A small CTC audio transcriber, trained from scratch.
Training: soap at rate 0.0023, 4400 steps, batches of 64.
Data: trained on read English sentences (LibriTTS-R), 15625 training examples.
Rows from block 5 of a small CTC audio transcriber, named by matrix and row number. Rows with one number within an expert belong to one neuron, the router's apart. Each number is 128 + 24 x the weight over its row's rms, rounded and kept within 0 to 255. All counts start at 0.
Before each expert's rows are labels from the 100 clips, of 14976, where the router gives the expert most weight on average: "responds to" is what is common among them. Only what is clearly more common there than usual is listed. The data: read English sentences (LibriTTS-R). In brackets: how many of the 100, against the usual share in percent.
# router: slot weights (model.blocks.5.mlp.router.weight, 32x256, trained with AdamW), inputs 0-127
# up: expert up (model.blocks.5.mlp.up, 16x128x256), inputs 0-127
# down: expert down (model.blocks.5.mlp.down, 16x256x128, transposed), outputs 0-127

# expert 15
responds to: the word "not" (25 vs 8.6)
router.30 [109 163 101 126 134 131  69 130 106 134 132 159 140 119  82 130 119 144 135 132 152 129  88  99 104 119 144 129  77 172 131 126 121 113 128 136 145  95 132 122 149 133 140 139 136 129 133 117  89 129 140 114 146 122 117 116  95 107  87  96 120 145  98  88 102  83 124 112 111 104  93 113 140 120  98 113 135 141  95 114  97 128 116 132 116 106 145 148 123  93 115 102 102 120 127 149 139 113 105 131 153 149  91 127 119 114 117  94 112 141 126  72 123 134 140 119 121 139  98 121  90 129 121 104 133  93 165 128]
router.31 [128 125 165 134  59 149 130 146 118 115 118  99 156 124 120 153 116 156 151  93 132 120 134  76 146 158 115 172 112 201 115 138 137 104 113 121  96 125 112 120 103 143 159  88 102 135 119 103 110 138 140 115  87 124  75 160 123 123 101 116 142  91 126  95 141 113 115 137 103  79 118 139 132  85 143 131 157  91  99 105 111 122 101 148 164  92 118  84  73 104 123 169 115 113 161 125 143 123 140 137  88 111 121  90 104 168 121 119  90 126 120  95  92  96  90 152 152  93 114  88 120  99 120 113 127 131 155 132]
up.0 [131 123 108 102 114 132 107 130 170 128  99  83 136 119 152 126 130  79 112 144 156 132 117 150 148  92 111 140 150 166  94 130 148 137  75 141 111 139 119 111 126 149 139 124 130 149 152 142 130 112 138 162 143  93 167  89 121 130 126 102 180 104 133 153 102 143 154 128 138 104 125 137 151 110 105 119 130 173  99 150 149 131 150  80 117 108 107 139 125 126 146 133  93 101 138 124 102 160 112 110  99 107  90 121 128 130 135 161 125 142  88 114 123  93  61 101 136 126  91 174 127  98 142  94 110 134 162 135]
down.0 [119 133 132 119 107 177 109 104 113 178 117 138  99 122 100 114 100 102 107 144 135 119 136 147 151 136 129 133 111 120  72 109 127 108 121  96 158 132 164  92 135 129 130 122 109 152 162 154 150  89 135 133 133 174 145 105 172  83 172 137 143 102 114 133 160 139 135 117 165 115  91 188 117 118  97 124 161 142 138 161 150 158 145 132 126 118 123 134 126  94 108 152 100 112 166 167 137 107 127 102 135 100 118 143 155 102 132 161 165 136 140  94  96 127 158 163 132 152 140 164 158  61 148 121 120 122 100  56]
up.1 [151 110 110 135 102 120 167 127 106 126  94 117 114 149 148 121 121 141 144 113 115 119 130 145 188 117  77 126 129 112 108 102 108 153 112 113 105  95 171 201 159 154  88 109 112 131 131 109  94 118 114 121 140 124 150 167 141 123  88 147 122 104 175 111 126 106  96 130 118 131 110 122 123 134 148 162 124 109 100 143 112 115 108 122 118  90  75 125  96 138 138 116 143 118 167 127 134 116 128 140 102 132 190  84  80 120 132 108 153  93 118 103 119 113 114 152  89 138  84 148 151 132 126 104 108  97 136 103]
down.1 [116 126 129 100  88 118 119 118 145 137 136 174  85 133 118  99 137 150  75 152  68 123 114 138 134  80 140 104 103 134 110 127 127 129 125 142 111  80  99 114  74 145 147 137 116 128 163 115 165 112 131 170 120 164 145 141 130 109 134 137 130 112 128 139 112 101 148  89 124 135 150 121 130 146  56 106  97 141 116 113 108 137 123  90 151 133 135 138 158  98 129 154 135 143 127 124 149  80 106 132 130 159  73 131 134 153 160  92 133 116 106 168 121 121 105 151 128 137 109 159 115 155 127 155 149 159 130 108]
up.2 [155 193 118 120 142 165 162  98 114 150 110 102 108 153 170 160 122 134 128  69 126 122 121 151 109 151  98 119 158 138 162 111 153 151 112 145 126 145 105 165 158 151 121 125 123 161 142 110 153 102 158 162 157  84 126 110 166 117 105 140 138 103 152 142 146 109 124  85 129 106 119 136 129 100 101 127 112 121 151 156 119 173  91 148 116 201 146 122 125 152 125 133 140 139 140 124 134 116 109 116 145 161 170 127 122 138 113 137 141 157  90 115 106 146 136  60 122 119  96 119 130 120  82 118 123 129 104 117]
down.2 [114 151 113 110  87 135 117 111 127 120  88 100 165  94 140 153 119 132 141 137 130  65 109  97 132 114 106 127 100 136 128 177  96 172 101 105 129 143 104 172 146  96  99 122 165  88 133 116 128 104  87 141 133 116 144 150 130 122 140 116 179 164 183 158 143 141 140 199 106 127 132  99 105 121 185 137 145 134 144  93 121 138 140 110 164  80 110  88 163 121  90 139 159 150 112 120 106 138 142  77 119 103 104 125 130 144 132 142 193 126 119 162 122 153 137  95 109 137 132 125 161 100 125 118  85  70 121 131]
up.3 [107 104 107 115 124 127 128 126  89  82 150 201  90 132 111 109 122 123 182 119 143 155 128 118 119 165 107 144 101 113 152 141 148 113 122  96 158 106 133 146 160 125 129 149 148 119 135 118 120 122 147 127  78 153 145 137 136 135 143 108  99 151 101 116 128 144  92 141 110  95 130 123 143 114 138 150  99 101 118 132 130 153 102 141 132 112 114  86 138 135 151 121 140 115 124 139 132 147 115 140 156 143 164 137 134 152 131 134 179 135 123 134 103 166 145 145 125  94 153 122  88 132 142 147 151 104  84 120]
down.3 [100 165 118 145 172 144 144 131 159 117 144 125 135  95 131 139  98 151  84 112 143 162 121 137 124 162 114 128 167 109 108 104 140 130 112  93 116 142  82 144 157 123 115 167  96 131 109 158  79 112 127  92 147 164  58  94 104 142 108  78 125 120  86 145 141 119 108  98 111 117  92 113 101 129 160  91 111 162 115 134 165 102 150 154 127 156 118 107 127 115 116 164 109 107 128 126 140 134 148 163 133  73 131 134 115 121  85 122 108 153 127  80 115 127 131 133 152 112 104 142  89 100 136 133  82 148 130 122]
up.4 [137 137 119 111 123 121  93  82 145  95 140 138 132  87 141 130 129 160 109 127 102 118 117 173  90 188 124 151 139  91 149 160 144 132 122 103 191 146 149 151 155 142 112 134 144 123 118 112 128 103 141 123 121 136 107 146 144 153 128 139 166 152 129 117 155 127 100 147 145 176  90 115 174 124 129 207 160 141 161  93 152 129  91 131 139 146 150 128 134 125 178 113 161 115  96 107 144 110 159 112 111 118 155 166 123 128 135 116 173 106 127 151 148 138 156 118 149 122 136 113  97 126 138 140 110  91 120 124]
down.4 [118 185 169 153 137  79 110 170 141 133 117 152 139 131 115 136 135 107 148 132 100 169 122 159  95 125 116 111 132 119 156 125 135 110 144 121 121 132 154 124 119 151 129 143  91  94 112 163  96 167 167 101 157 128 131 143 154 148 128 161 120 140  83 154 102 129 137 126 126 159 111 107 157 194 171 200 131 108 121 166 116 151 147 103 133 119 110 120 133 148 170 156 139 141 147 124 130 173 149 139 129 147 160 167 133 156 139  87 151  81 129  94  78 111 154 109 120  97 145 124 103 148 163 157 102  82 125 175]

# expert 1
responds to: voice: female (82 vs 52.2); the word "her" (39 vs 7.8)
router.2 [141  97 112  88 109 102 129 108 122 114 178  94 117 135  87 129 120 138  88  85 107  64 107  77 115 155 142 145 145 122 115 111 122 153 104 138 123  70 122 117 194 103 104 132 145  84  85 158  78 114 109 120 111 129 141 149 128 115 120 121  70 139  81 146 117 120  97 141 134 135 138  70 116 155 129 160 114 105 105 141 110 142  98 116  78 113 129  98 141 151 119 150  76 106 146 110 111 114 100  71 123 106 133 135 123 137 123 118  64  82 126 101 140 115 119 137 152 122 105  82 161 140 133 102 145 112 101 145]
router.3 [140 174 144 128 116 161 130 100 170 113  86 156 149 118 101 124 125 100 110 115 108 124 124 114  99  85 136 119 141 146 123 130  59 143 165 128 137 127 125 140 100 131 162 127 144  90  87  88  98  63 140 140 135 123 127 146 103  88 162 125  81 111 100 117 111  67 105 120  69 142 146 101 127 157  88 129  81 114 126 135 144 124 101 162  99 150 116 170 130 153 122 107 111 147 114 108  99 143 116 143 108  93 135 143 130 143  93  98 120 121 139 145  88 105 105 116 127 134  91 142  84 149 127 133 143 156 156 124]
up.0 [125  70 153  69 121 115 107 115 135  94 128 129 136 159 106 163 156 126 143 126 110 110 150 132 124 126 145 138 146 139  92 112  80 117 128 109 157 131 135 122  93 121 169 135 115 111 131  78  99 109 124 147 104 144 153 169 108 108 139 122 162 160 152 128 122 123  94 137 110  96 124  82 105 159 101 125 199 102 100 154 128 115 144 100 124 182 113 163 129 134 118 152 115 128 144 122 161 174  90 119  94 130 100  82 114 111  92 115 155  93 136 135 131 126 176 165 140 120 169 113 153 135 139 125 138 148 120  85]
down.0 [123  74  88 103 124 166 154 124 171 100 138 141 181 153 128 112 135 133 134 186 164 105 135 131 108 115 108 128 147 140 128  75 142 120 152 150 132 145 118 101 148 144 103 118 150 162  96  80 109 144 126 164 126 139  83 141 153 129 110 140 136 124 127 150 127 115 108 107 133 103  67 127 136 104  90  94 123 135 134 116 124 145 135 123 145 120 128  96 131 147 154 128 141 165 139 152 120 159 182 148 114 100 175 116 139 129 124 159  80 110 110 126 115 129 148 131 189 125 131 139 132 138 152 118 127 110 147 136]
up.1 [117 106 160 105 147 132 120 135 103 157 148 153  99 152  89 105 179 169 121 129 136 117 102 133 132  92 136 128 131 129 171 132 127 132 144 131 136 105 110 141  52 127 120 126  92 121 103 113  85 120  99 156 108 133 130 151 118 118 129 113 148 119  80 157 107 124  92 148 149 149 131 170 137 115 118 131 192 131 160 152 107 167 123 111 157 189 133 162 108 116 172 129 151 124 118 157 128 121 136 148 115 112 116 116 109 142 106  75 124 168 142 126  84 138 130 131  59 130 168  81 115 125 176 157 169  97 135 108]
down.1 [127 119 118 112 117 162  93 138 120 182 161 126 174  96 170 148 134 151 159 106 139 163 149 101 116 130 106 143  89 128 101 148 157 137 101 127 145 119 108 123 138 119 113 140 124 114 106 107 108 150 157  97 137 158 152 114 149  91  90 186 101 116 155 134 131 148 140 100 153 122 113  90 109 134 190 127 141 117 118 134 116 116 136  96 166 116 116 106 133  84 161 150 106 155 155 118 124  96 117 175 175 141 177  91 108 135  89 105  85 134 137 122 169 126 151 124 175  81 136 138 154 129 104 114 103 141 111  78]
up.2 [132 115 153 134 136 136 152  82 153 125 136  89 132 126 130 133 151 170 159 130 181 158  77 137 178 159 130 143 114 132 135 137 175 124 162 146 107 157 114  98 130 123  69 101 132 155  99 105 122 120 143  71 131 144 114 122 111 117 112 121 146 137 163 140 143 122 121  95 122 151 166 125 139 174 117 105 175 110 143 119 155 166 136  92 133 132 111 107 108 116 115 123 126 135 137 119 132 153 109 106 102 113 144 147 146 175 120 134  86 151 117  68 123 132  74  60 173  85 108 112 130 158 137 119 112 101 143  99]
down.2 [104  99 121  81 135 113  90 141 128 108 102 104 122 101 171 139 136 116 133 108 114 136 110  90 126 148 160  78 108 145 135 131 143 127  85 111 153 123 102 111 116 126 112 134 111 113 161 125 143 119 131 124  86 142 109 159 135 144 206 148 127 103 112  86 111 108 133 160 144 104 175 114 118  84 116 156 147 137 146  92 114 150 121 183 155 147 126 127 121 129  80 178 157 127 118 112  86 102 141 116 150 128 118 169 135 158 108 126  93 189 126 132 106 141 129 141 131 159 137 120 185  86 113 158 158 119  84 101]
up.3 [122  92 109 138  82 121 151 107 129 158 103 137 110 119 174 152 126 148 142 126 101 132 122 139  89 145 154 137 128 130 115 166 111 111  92 125  99 109 146 143 139 159 136  85 132 175 118 153 104 116  93 101 113 121 136  97 136  62 126  68 138 160 138 137 129 169 206 133 126 134 124 166 115 139 154 120 152 181 116 121 116 164 139 106 136 109 161 130 109 107 115  97 110 133 123 131 120 147 146 146 155 102 161 134 121 105 153 129 127 167 166 139 132 110 157  70  99 169 114 149  39 155 105 121 161 114  91 187]
down.3 [ 93 110 113 140  92 122 120 115 131 151 146 110 115 154  87 140 136 130  87  95  97 163 125 143 170 133 105 119 127 119 135 105 138 150 122 161 137 151 110 140 111 109 151  93 133  94  90 122  94 107 128 141 121  85 106 110 142  88  83 137 101 127 144  71  74 124 111 189 121 105  95 126 114 138 152 133 136 126 126 113 144 153 134 126 131 121 123 129 168 126 109 170 111  82 134 124 126 161 191 183 144 179 117  98 136 119 143 114 121 153 143 147 136 144 112 122 155 123 123  95 160 119 141 134 131 185 146 118]
up.4 [159 100  89 103 130 151 132 133 137  81 146 148 142 133  93 137 122 148  96 165 120 173 139  81 137 103 106 133 160 166 116 170 124 104 150 112 153 134 134 128 126 110 159 135 131 101 111 100 148 118 110 123 132 138 140  92  70 147 135 126  97 125 118 108 201 144 166 116 144 110 128 152 115 122 140 126 125  91 115 122 129 144 133 108  78 124  97 142 170 157  79 117 121 130 118 116 157 147 101 135 125 151 147 161  96 132 144 135 138 119 147 140 134 162 121 147  98 173 125 144 116 189 119 109  97 150 123 169]
down.4 [125 113 151 165 101 180 137 119 115  90 137 123 172 178 128 157 140  93 111 149 156 122 106 120 139 129 144 170 128 106 116 147 117  74 124 133 136 137 106 145 150 121 112 152 109  96 100 112 137 111  71 130 157 114 159 146 165  95 139 110 162 153 136 121 121 122 139 135 142 114  99 107 118 120 156 124 129 120 120  78 104  72 121 119 174 124  97 111 171  86 115 166 130 162 117 145 110 185 109 110 119 140 129 156 171 170 155 106 101  57 139 139 138 137 141 123 134 132  97 178 104 133 112 110 128 130 165 114]

# expert 6
responds to: the word "the" (74 vs 49); the word "in" (39 vs 17.2)
router.12 [153 145 106 126 138 102  91 143 120 140 112 143 145 128 126 122  97 144 103 138 107 118 127 154  94 117 101 155 109 129 161 149 152 148  95  97 134 109 135 130 163  98  94 163  94 110 138 132 146 110 101 152 132 152 114 159 145 112 122  71 135 130  99 109 117  85 112  86 163  76 141 163 107 127  97  84  96 128 132  83  92 110 124  66 162  91 139  76 115 104 126 124  69 102 133 118 125 148 102 115 138 122 136 138 169 131 163  73 160 112 154 118 142 161 142 145 111 149 148 129 143  98 140 116 113 127 134 104]
router.13 [130 127 103  93 145 130 100 111 177 125 123 122 127 147  65  95 160 146 155 118 111 141 138 143 145 147  81 101  97 113 138 121  65 122  71 104 124 145 180  94 153 105 117 140 161 154 153 136 119 136 109 110 118 148  83 130 140 116 157 109 177 123  96 134 126 148 125 126 169 111 134 150 132 157 151 132 117  97 119 119 130 138 161 137 158 122 152 125 110 148 136 133 119 116 134 102 161 146  96  96 154 138 114 148 144 126 113 150 129 131 124  74 125 146 153 149 106 133 103 131 119 144 112 132 125 107 122 115]
up.0 [138 135  98 129  86 132 134 135  98 121 141 182 108 103 140 120 124  82 122 117 121 144 118 110  99 127  92 127 119 150 126 124 131 146 109 167 100  74 153 169 109 121 161 122 108 112 133 115 156 112 109 107 150 109  98 130 192  85 105 119 144 128 133 117 116 116 125 107 137 142 124 127 134  92  72 139 162 125 103  90 137 145 124 154 119 156 170 120 122 107 126 128  99 109 113 157 161 163 181 172 113  90 103 129 146 113 109 141  93 115 158 142  86 128 135 180 112  91 112 142  91 129 160 107 130 163 159 106]
down.0 [146 104 130 111 124 147 137 141  94 115 116 143 162 146  71 131 147 120 107 142 214 112 144 124 132 147 136 125 145 138 107 158 123 142 150 116 111 141 117 104  98 151 146 131 113 142  86 120 108 137  85 102  84 128 102 103 106 165 123 158 125 161 152  96 118 146 149 125 130 144 129 111  95  89  89 145 139 157 102 136 105 124 141 109 108  89  93 105 157 120 173 169 159 132 132 108 130 141 136 109 129 175 124 150 139  92  91 114 116  95 122  69 155  91 128 102 140 133 167 161 146 102 135 125 162 104 156 139]
up.1 [141 108 176 136 136 139 129 120 108 137 117  91 132 135 116 114 105 123 115 138 144 152 120 134 119 157 117 122 145 127  76 116 119 117 140  93 146 136  82  84 128 114 135 101 131 128 158 145 113 145 135 163 117 133  93 137 116 145 131 115 176 128 151 123 122 148 148 133 108 146 117 144  74 177 116 138 133 114 116 153 145 156 128 114  79 122 129 117  99  71 120 166 117  99 117 154 105 118 131 142 152 119 140  84 141 123 122 128  99 141 172 160  83 153 104 108  95 126 101 130 122 119 119  81 121 139 116 138]
down.1 [ 58 106 128 155  99 114 149 116 158 114 122 104 131 110 138 193  98 146 125 111 129 143 150 145 129 160 180 124 101 135 145 143 115  63 122 135  90 105  88 127 114  87 145 161 105  96 105 135 137 131 124  96 136 134 169  89  98 127 114  96 128 120 145 126 151 158 124  87 156 150 135 136 131 133 121 114 129 104  99  77 113  99 118 121 124  84  88 115 107  97 156 128 182 168 132 119 136 134 147 120 123 137 163 143 149 139 123 144 133 117 166 190 122 108 125  87  95 139  83 106 137 129 152 112 132  72 171  93]
up.2 [135  64 164 123 122 133 161 142 115 122 109  92 144 118  90  82 152 124 124 106 155 127  81 137 113 130  95  96 100 134 104 132 138 134 161 103 125 105 138 108 115 104 150 111 143 124 100 109 111 116 123 158  94 155 144 141 126 102 134 139 107  96 102 168 144 121 118 140 150 141 103 109 148  97 155  94  81  48 140 133  82 119 112 130 111 136 159 134 103 127 157 161 137 100 180 118 148 113 115 137 144 105 116 127 100 115 144  97 163 146 141 126 141 114 122 123  91 149 126 160 121 146  89 170 122 104 124 128]
down.2 [140 134 152 111 134 127 116 112 157 114 140 143 151  97 134 109 135 141 152 115  89 118 106 130 129 111  95 140  83 133 145 122 109  96 105 150 125 149 142 187  93 175 150 166 174 100 120 127 149 135 105 140 187 136 157 133 179 146 167 170 133 118 126 148 113 156 159 185 161 147  97 158 141 110 118  98 136 102 151 102 175 118 103 124 159 189 133 176 126 206 199 120 115 126  92 126 140  95 164  98 129 134 149 133 106 156 111 122 108 185 163 121 131 133  93 107 111 138 112 129 130 118 139 127 160 145 149 116]
up.3 [133 123 163 110 123 132 116 121 132 142 126 140 124 111 109 152 102 148 153 174 133  83 137 129  91 147  70 129 133 148 100 150  98  60 111 102 102 156 152 174 128 172 155 150  93  96  64 133 137 162 106 132 144 119 164 135 177 165 109 174 111 141 116 113 101 154 106 164 137 150 117 167 127 128 113 133 162 116 142 141 111 127 147 135 131 145 153 110  88 115 124 122 127 109 121 137 108 189 108 131 108  77 122 120 154 161 159 108 139 116  86 136 151 131 108 138 159 122 159 142 127 155 126  89 101 184 116 135]
down.3 [141 153 107 123 120 122 169 158  84 119 174 120 122  77 125 140 180 158  97 125 135 167 143 160 139 113 137  88 107 100 144 171 141 147 102 151 126 138 105 116 104 159 111 105  99 141 121 126 105 111 108 135 133 117 146 125 124 126 112 102 109 142 170 119 129 137 138  93 123 150 177 128 107 110 163 109 138 103 131 149  94 109 106 159 124 127 127 102 119 119 120 125 126 125 113 132 151 137 114 121 149 163 156 139 131 114 117 114 164 100 131 187 139 125 100 165  83 135  84 155 100  82  96 110 114 133 139 135]
up.4 [ 93 150 143  95 168 124 144 118 129 141 128 148 126 109 142 123 127 105  72 112 147 144 115 128 162 124 133 124 132 122 101 117 208 133 143  86 140 152 118 116 119 159 106 125 100 121  90 100 119 130 115 149 127 175 123 136 149 163 131 129 110 115 120  84 156 147 103 139 153 147 127 128 175 102 148 109 129 143 112 110 143 156 111 180 131 155 151 112 115 140 140 161 143 127 154 121 156 135  82 162 141 161 123 139 147 104  90  73  63 158 115 119 116 143 121 170 113 191 118 122  69 129 130 113 141 141 134 111]
down.4 [132 183  99 112 125 141 135 132 149 115 165 159 136 121 143 138  86 121  89 107 130 139  99  98 144 134  97 106 148  86  91 109 132 133 150 116 114 157  85 152 177 112 145 136 211  71 166 125 131 118 118 110 128 134 133 156 139 103 119  65 113 115  98 160 108 153 109 131 131 165 122 123 149 148 104 173  89 126 103 158 107 125 120  90 162 122 112 137 126 114 100 113 149 146  89 139 133 125 120 143 107 117  80 113 156  94 128  91  82 125 127 170 159 146 140 111 153 112 153 121 111 150 144  98 125 178 152 113]

# expert 12
responds to: the word "to" (82 vs 29.3)
router.24 [ 90 159  99 138 152  93  96 104 107 133 110  99 133 113 130 155  85 119  96 120 128 149 108 121  95 103 132 129 110 122 123 145  83 100 106 147 126 114 145 111 117 107 135 139 143 145 124  93 125 125 128 104 148 105  88 111  94 112 118  87  90 115 112  95 105  86 114 102 101 111 111 111 123 114 135 107 116 111  87  85  85 116 106  90 112 116 107 114  81 101 111 121 139 109 118 142  93 124 137 115 123 121 105 127  78  77 110 113 108 106 121  98 134 115 106  90  98  90 117 143 117  82 108  93  91 138 117 114]
router.25 [100 163 150 101  77 110 115 137  89 116 110 123 143 105 112 113 128  95 129 141  98 105  71 143 122 103 127  69 122  99 150 116 122  97 133 102 147 122 141  96  96 134 135 148 123 129 141 107 142  89 102 140 122 154 135 139 110 126 112  70 143 122 119 102 150 141 105  74 105 123  56 137  97 154  70 117 128 137 108 143 151  93  97 137 149  87 121 116 142 159 121  84 103 118 114 112 130  72 123 122 112 135 131  88 127  89 111  96  79  98 139 155 139 124 119 146  99 131 124 150 138 154 143 143 147 165 134 127]
up.0 [137 130 138 100 137 130 127  99 148 131 144 132 182 116  89 124 147 115 139 104 120  99 127 126 150 126 124 134 121 137 180 147 115 156 115 138 113 103 122 116 134 109 106 141 137 148  97 105 125  82  71 145 124 159 170 151 124 162 161 183 161 107 116 127 104 143 129 156 113 117 152 124 131 178 101 153 129 155 116 156 177 100 183 109 131  97 133 146 145 107 114 161 136 169 112 145 142 128 138  95  60 136 100 101 125 166  87  97 147  90 152 127 148 103 117 164 138 167 115 111 133 150 124  95 105 135 158 142]
down.0 [ 65 115 104 131 118 109 165 151  78  97 120  89 101  94 114 116 150 171 145 126 117 156 151 151 120 111 145 145 151 161  55 151 117 135 143 155  97 123 156 154 116 152 151  99 141 167 138 131  99 158 119 132 128 169 114 137 130 161 112 121 165 141 105 120 129 124 127 152 132 132 127 106 131 159 127  94 140 135 164  95 125 105 121 135 133 112 171  88 130 119 115 118 172  68 129 149 128 113 169 165  79 124 156 115 117  99 177  69 166 108 147 100 152 121 129 140  74 134 108 148 125 160 108 128 128 122 141 117]
up.1 [104  99 138 107 137 160 101 106 149 137 134 154 153 121  86 169 186 128  77 152 156 133 132 179 147 167 130 100 126 141 111 158 155 128 134 140 139 137 104 154 141 170 117 176 100 191 138 100 127 149  75 110 119 134 165  91  89 154 171 100 135 135 124 109 125 102 137 132  79 101 121 126 113 143 123 128 119 138 136 127 151 109 142 118 116 136  95 127  88 142 139 158 112 107 129  62 112  71 148 144 154 129 115 149 137  90 106 116 147 101  81 175 113 106 134 123 125 142  91 103 112 118 118 139 124 115 155 173]
down.1 [112 159 109 135  70 202 115  93 116 125 139 147 120 161 130 118  91 140 139  93  57 120 143  91 127 147 109 156 130 142 105 154 129 153 172 124 101 125 101 114 100 126 115 162 140  95 141 127 148 119 141 128 149 150 122 129 115 162 189 146 153 109  94  96 140 101  84 173 108 129 119 120 145  87 148 135 126 122 109 141 157 121 170 113 108  92 149 131 108 118 156 126 127 142 112 106 138 124 114  86 155 126 119  97 130 129 122 125  83 108 138 106 200 135 154 135 154 105 140 178 119  91 130  87 117 119 108 104]
up.2 [ 92 148 144 143  99 127 135 114 138 142 121 151 104 119 103 114 122 101 171 127 116 122 142  97 138 130 113 152 103 142 124 119 146 132  79 106  93  90 162 127 152 115 127 137 114 132 144 108 136 138 102 138 125 142 112 150  57 147  98 140 149 130  99 136 119 121 112 164 174 147 137 140 115 149 100 106 157 149 141 150 146 138 166 135 144 141 104 126  92 157 126 128 134  76 152 114 125 108 148 168 112 141 148 123 128 153 125 128 122 136 174 109 163 104 111 131 133 138 118  87 132  93 197 147 136 128  79 101]
down.2 [138 147 170 152  99 131 146 116 107 111 131 148 152  97 148 147 104 118  99 125 169  98 153 156 152 118 169  83 165 131 139 112 122 137 100 128 133 116 150 146 128 119  88 167 110 111 136 117 126 162 146 129  93 151 159 117 168 136 139 143 126 154 109 166 123 162 146 169 119 144 173 163 172 127 144 120 126 152 131 113 160 111 121 124 106 160 138 194 137 122 165 148 106 141 107 155 107 156 127 109 160 106 151 112 150  96 131 121 149 128 108 175 113 128 154  93  99 101 131 113 109 110 130 133 130 137 168 123]
up.3 [111 113 123 144 152 109 134 136 122 146 131 103 125 123 130 152 150 142 120 159 139 108 112 105 129 125 141 130  86 109  97  95 152 160 104 116 171  91 198  91 119 119 120 179 136 121 116  93 164 111 122 129 106 105 151  90 144 171 190 140 138 139 124 126 148 133 106 113 134 124 128 142 122 120 136  79 181 147 156 108 156 116  90 128 114 137 120 145 142 143 157 133 143 127 146 124 116 162 119  84  93 139 111 127 122 152 124 158 130 122 116 117 138  92 126 133 133 131  98 133 113 141 168 110 111 132 124 146]
down.3 [138 118 121 125 136 161 188 120 133 148 141  86 150  73 120 139 102  91 120 123 126  88 133  94 160  94 131 152 175 106 135 151 130 116 118 117 104 121 119 136 150  87 139 124 135 108 102 154 107 136 128 197 120 138 154 135 107 160 139 111 116 151 132 176 124  75 106 162 117 100 130  84 141 161 113 113 116 128 128 159 164 124 158 108  94 101  90 116 125 120 112 107 165 123 127 135  88 155 160 137 146 131  86 140 137 152 162 111 128 156 142 137 144  77 137 129 121 155 151 128  88 153 139 148  95 123 118 166]
up.4 [172 114 101 153  80 125 129 120 137 180 188 147 153 105 155 122 124 115 120 117 123 128 110 175 130 109 111 154 163 104 108 105 154 105 101 162 170 121 111 111 119 145 110 181 118  99 122 120 172 117 145 124 142 133 159 104 102 145 133 107 145 137  88 137 126 123 110  98 150 168 164 133 111  91 121 112  62 177 141 156 137 100 143 128 106 167 118 133 144 119 118  87 171 119 138 157 165 125 126 141 108 161 117 150 108 141 128 124 125 168 144 155 132 145 104  76 102 152 121 160 187 166 161 134 146 123 110 105]
down.4 [111 171 155 116 142 103 126 123 117 110 162 109 135 124 125 148 129 114 140 121 162 119 127 121 157 182 127 124 135 115 113 128 130 117 101 180 133 116 124 151 159 103 133  91 122 108 114 130  65 128 175  96 141 138 131 139 102 115 133 144 157 116  95  94 169 120 115 132  88 142 107 113 133  91 128 146 152 104 188 151 120 113 127 102 109 121 108 112 181 147 106  84 105 150  83 148 116 156 154 167 134 115  74 144 183 111 102 158 161 144 133 114 135 180 123 113 120 116 139 145  92 127 114  97 146 146 133 139]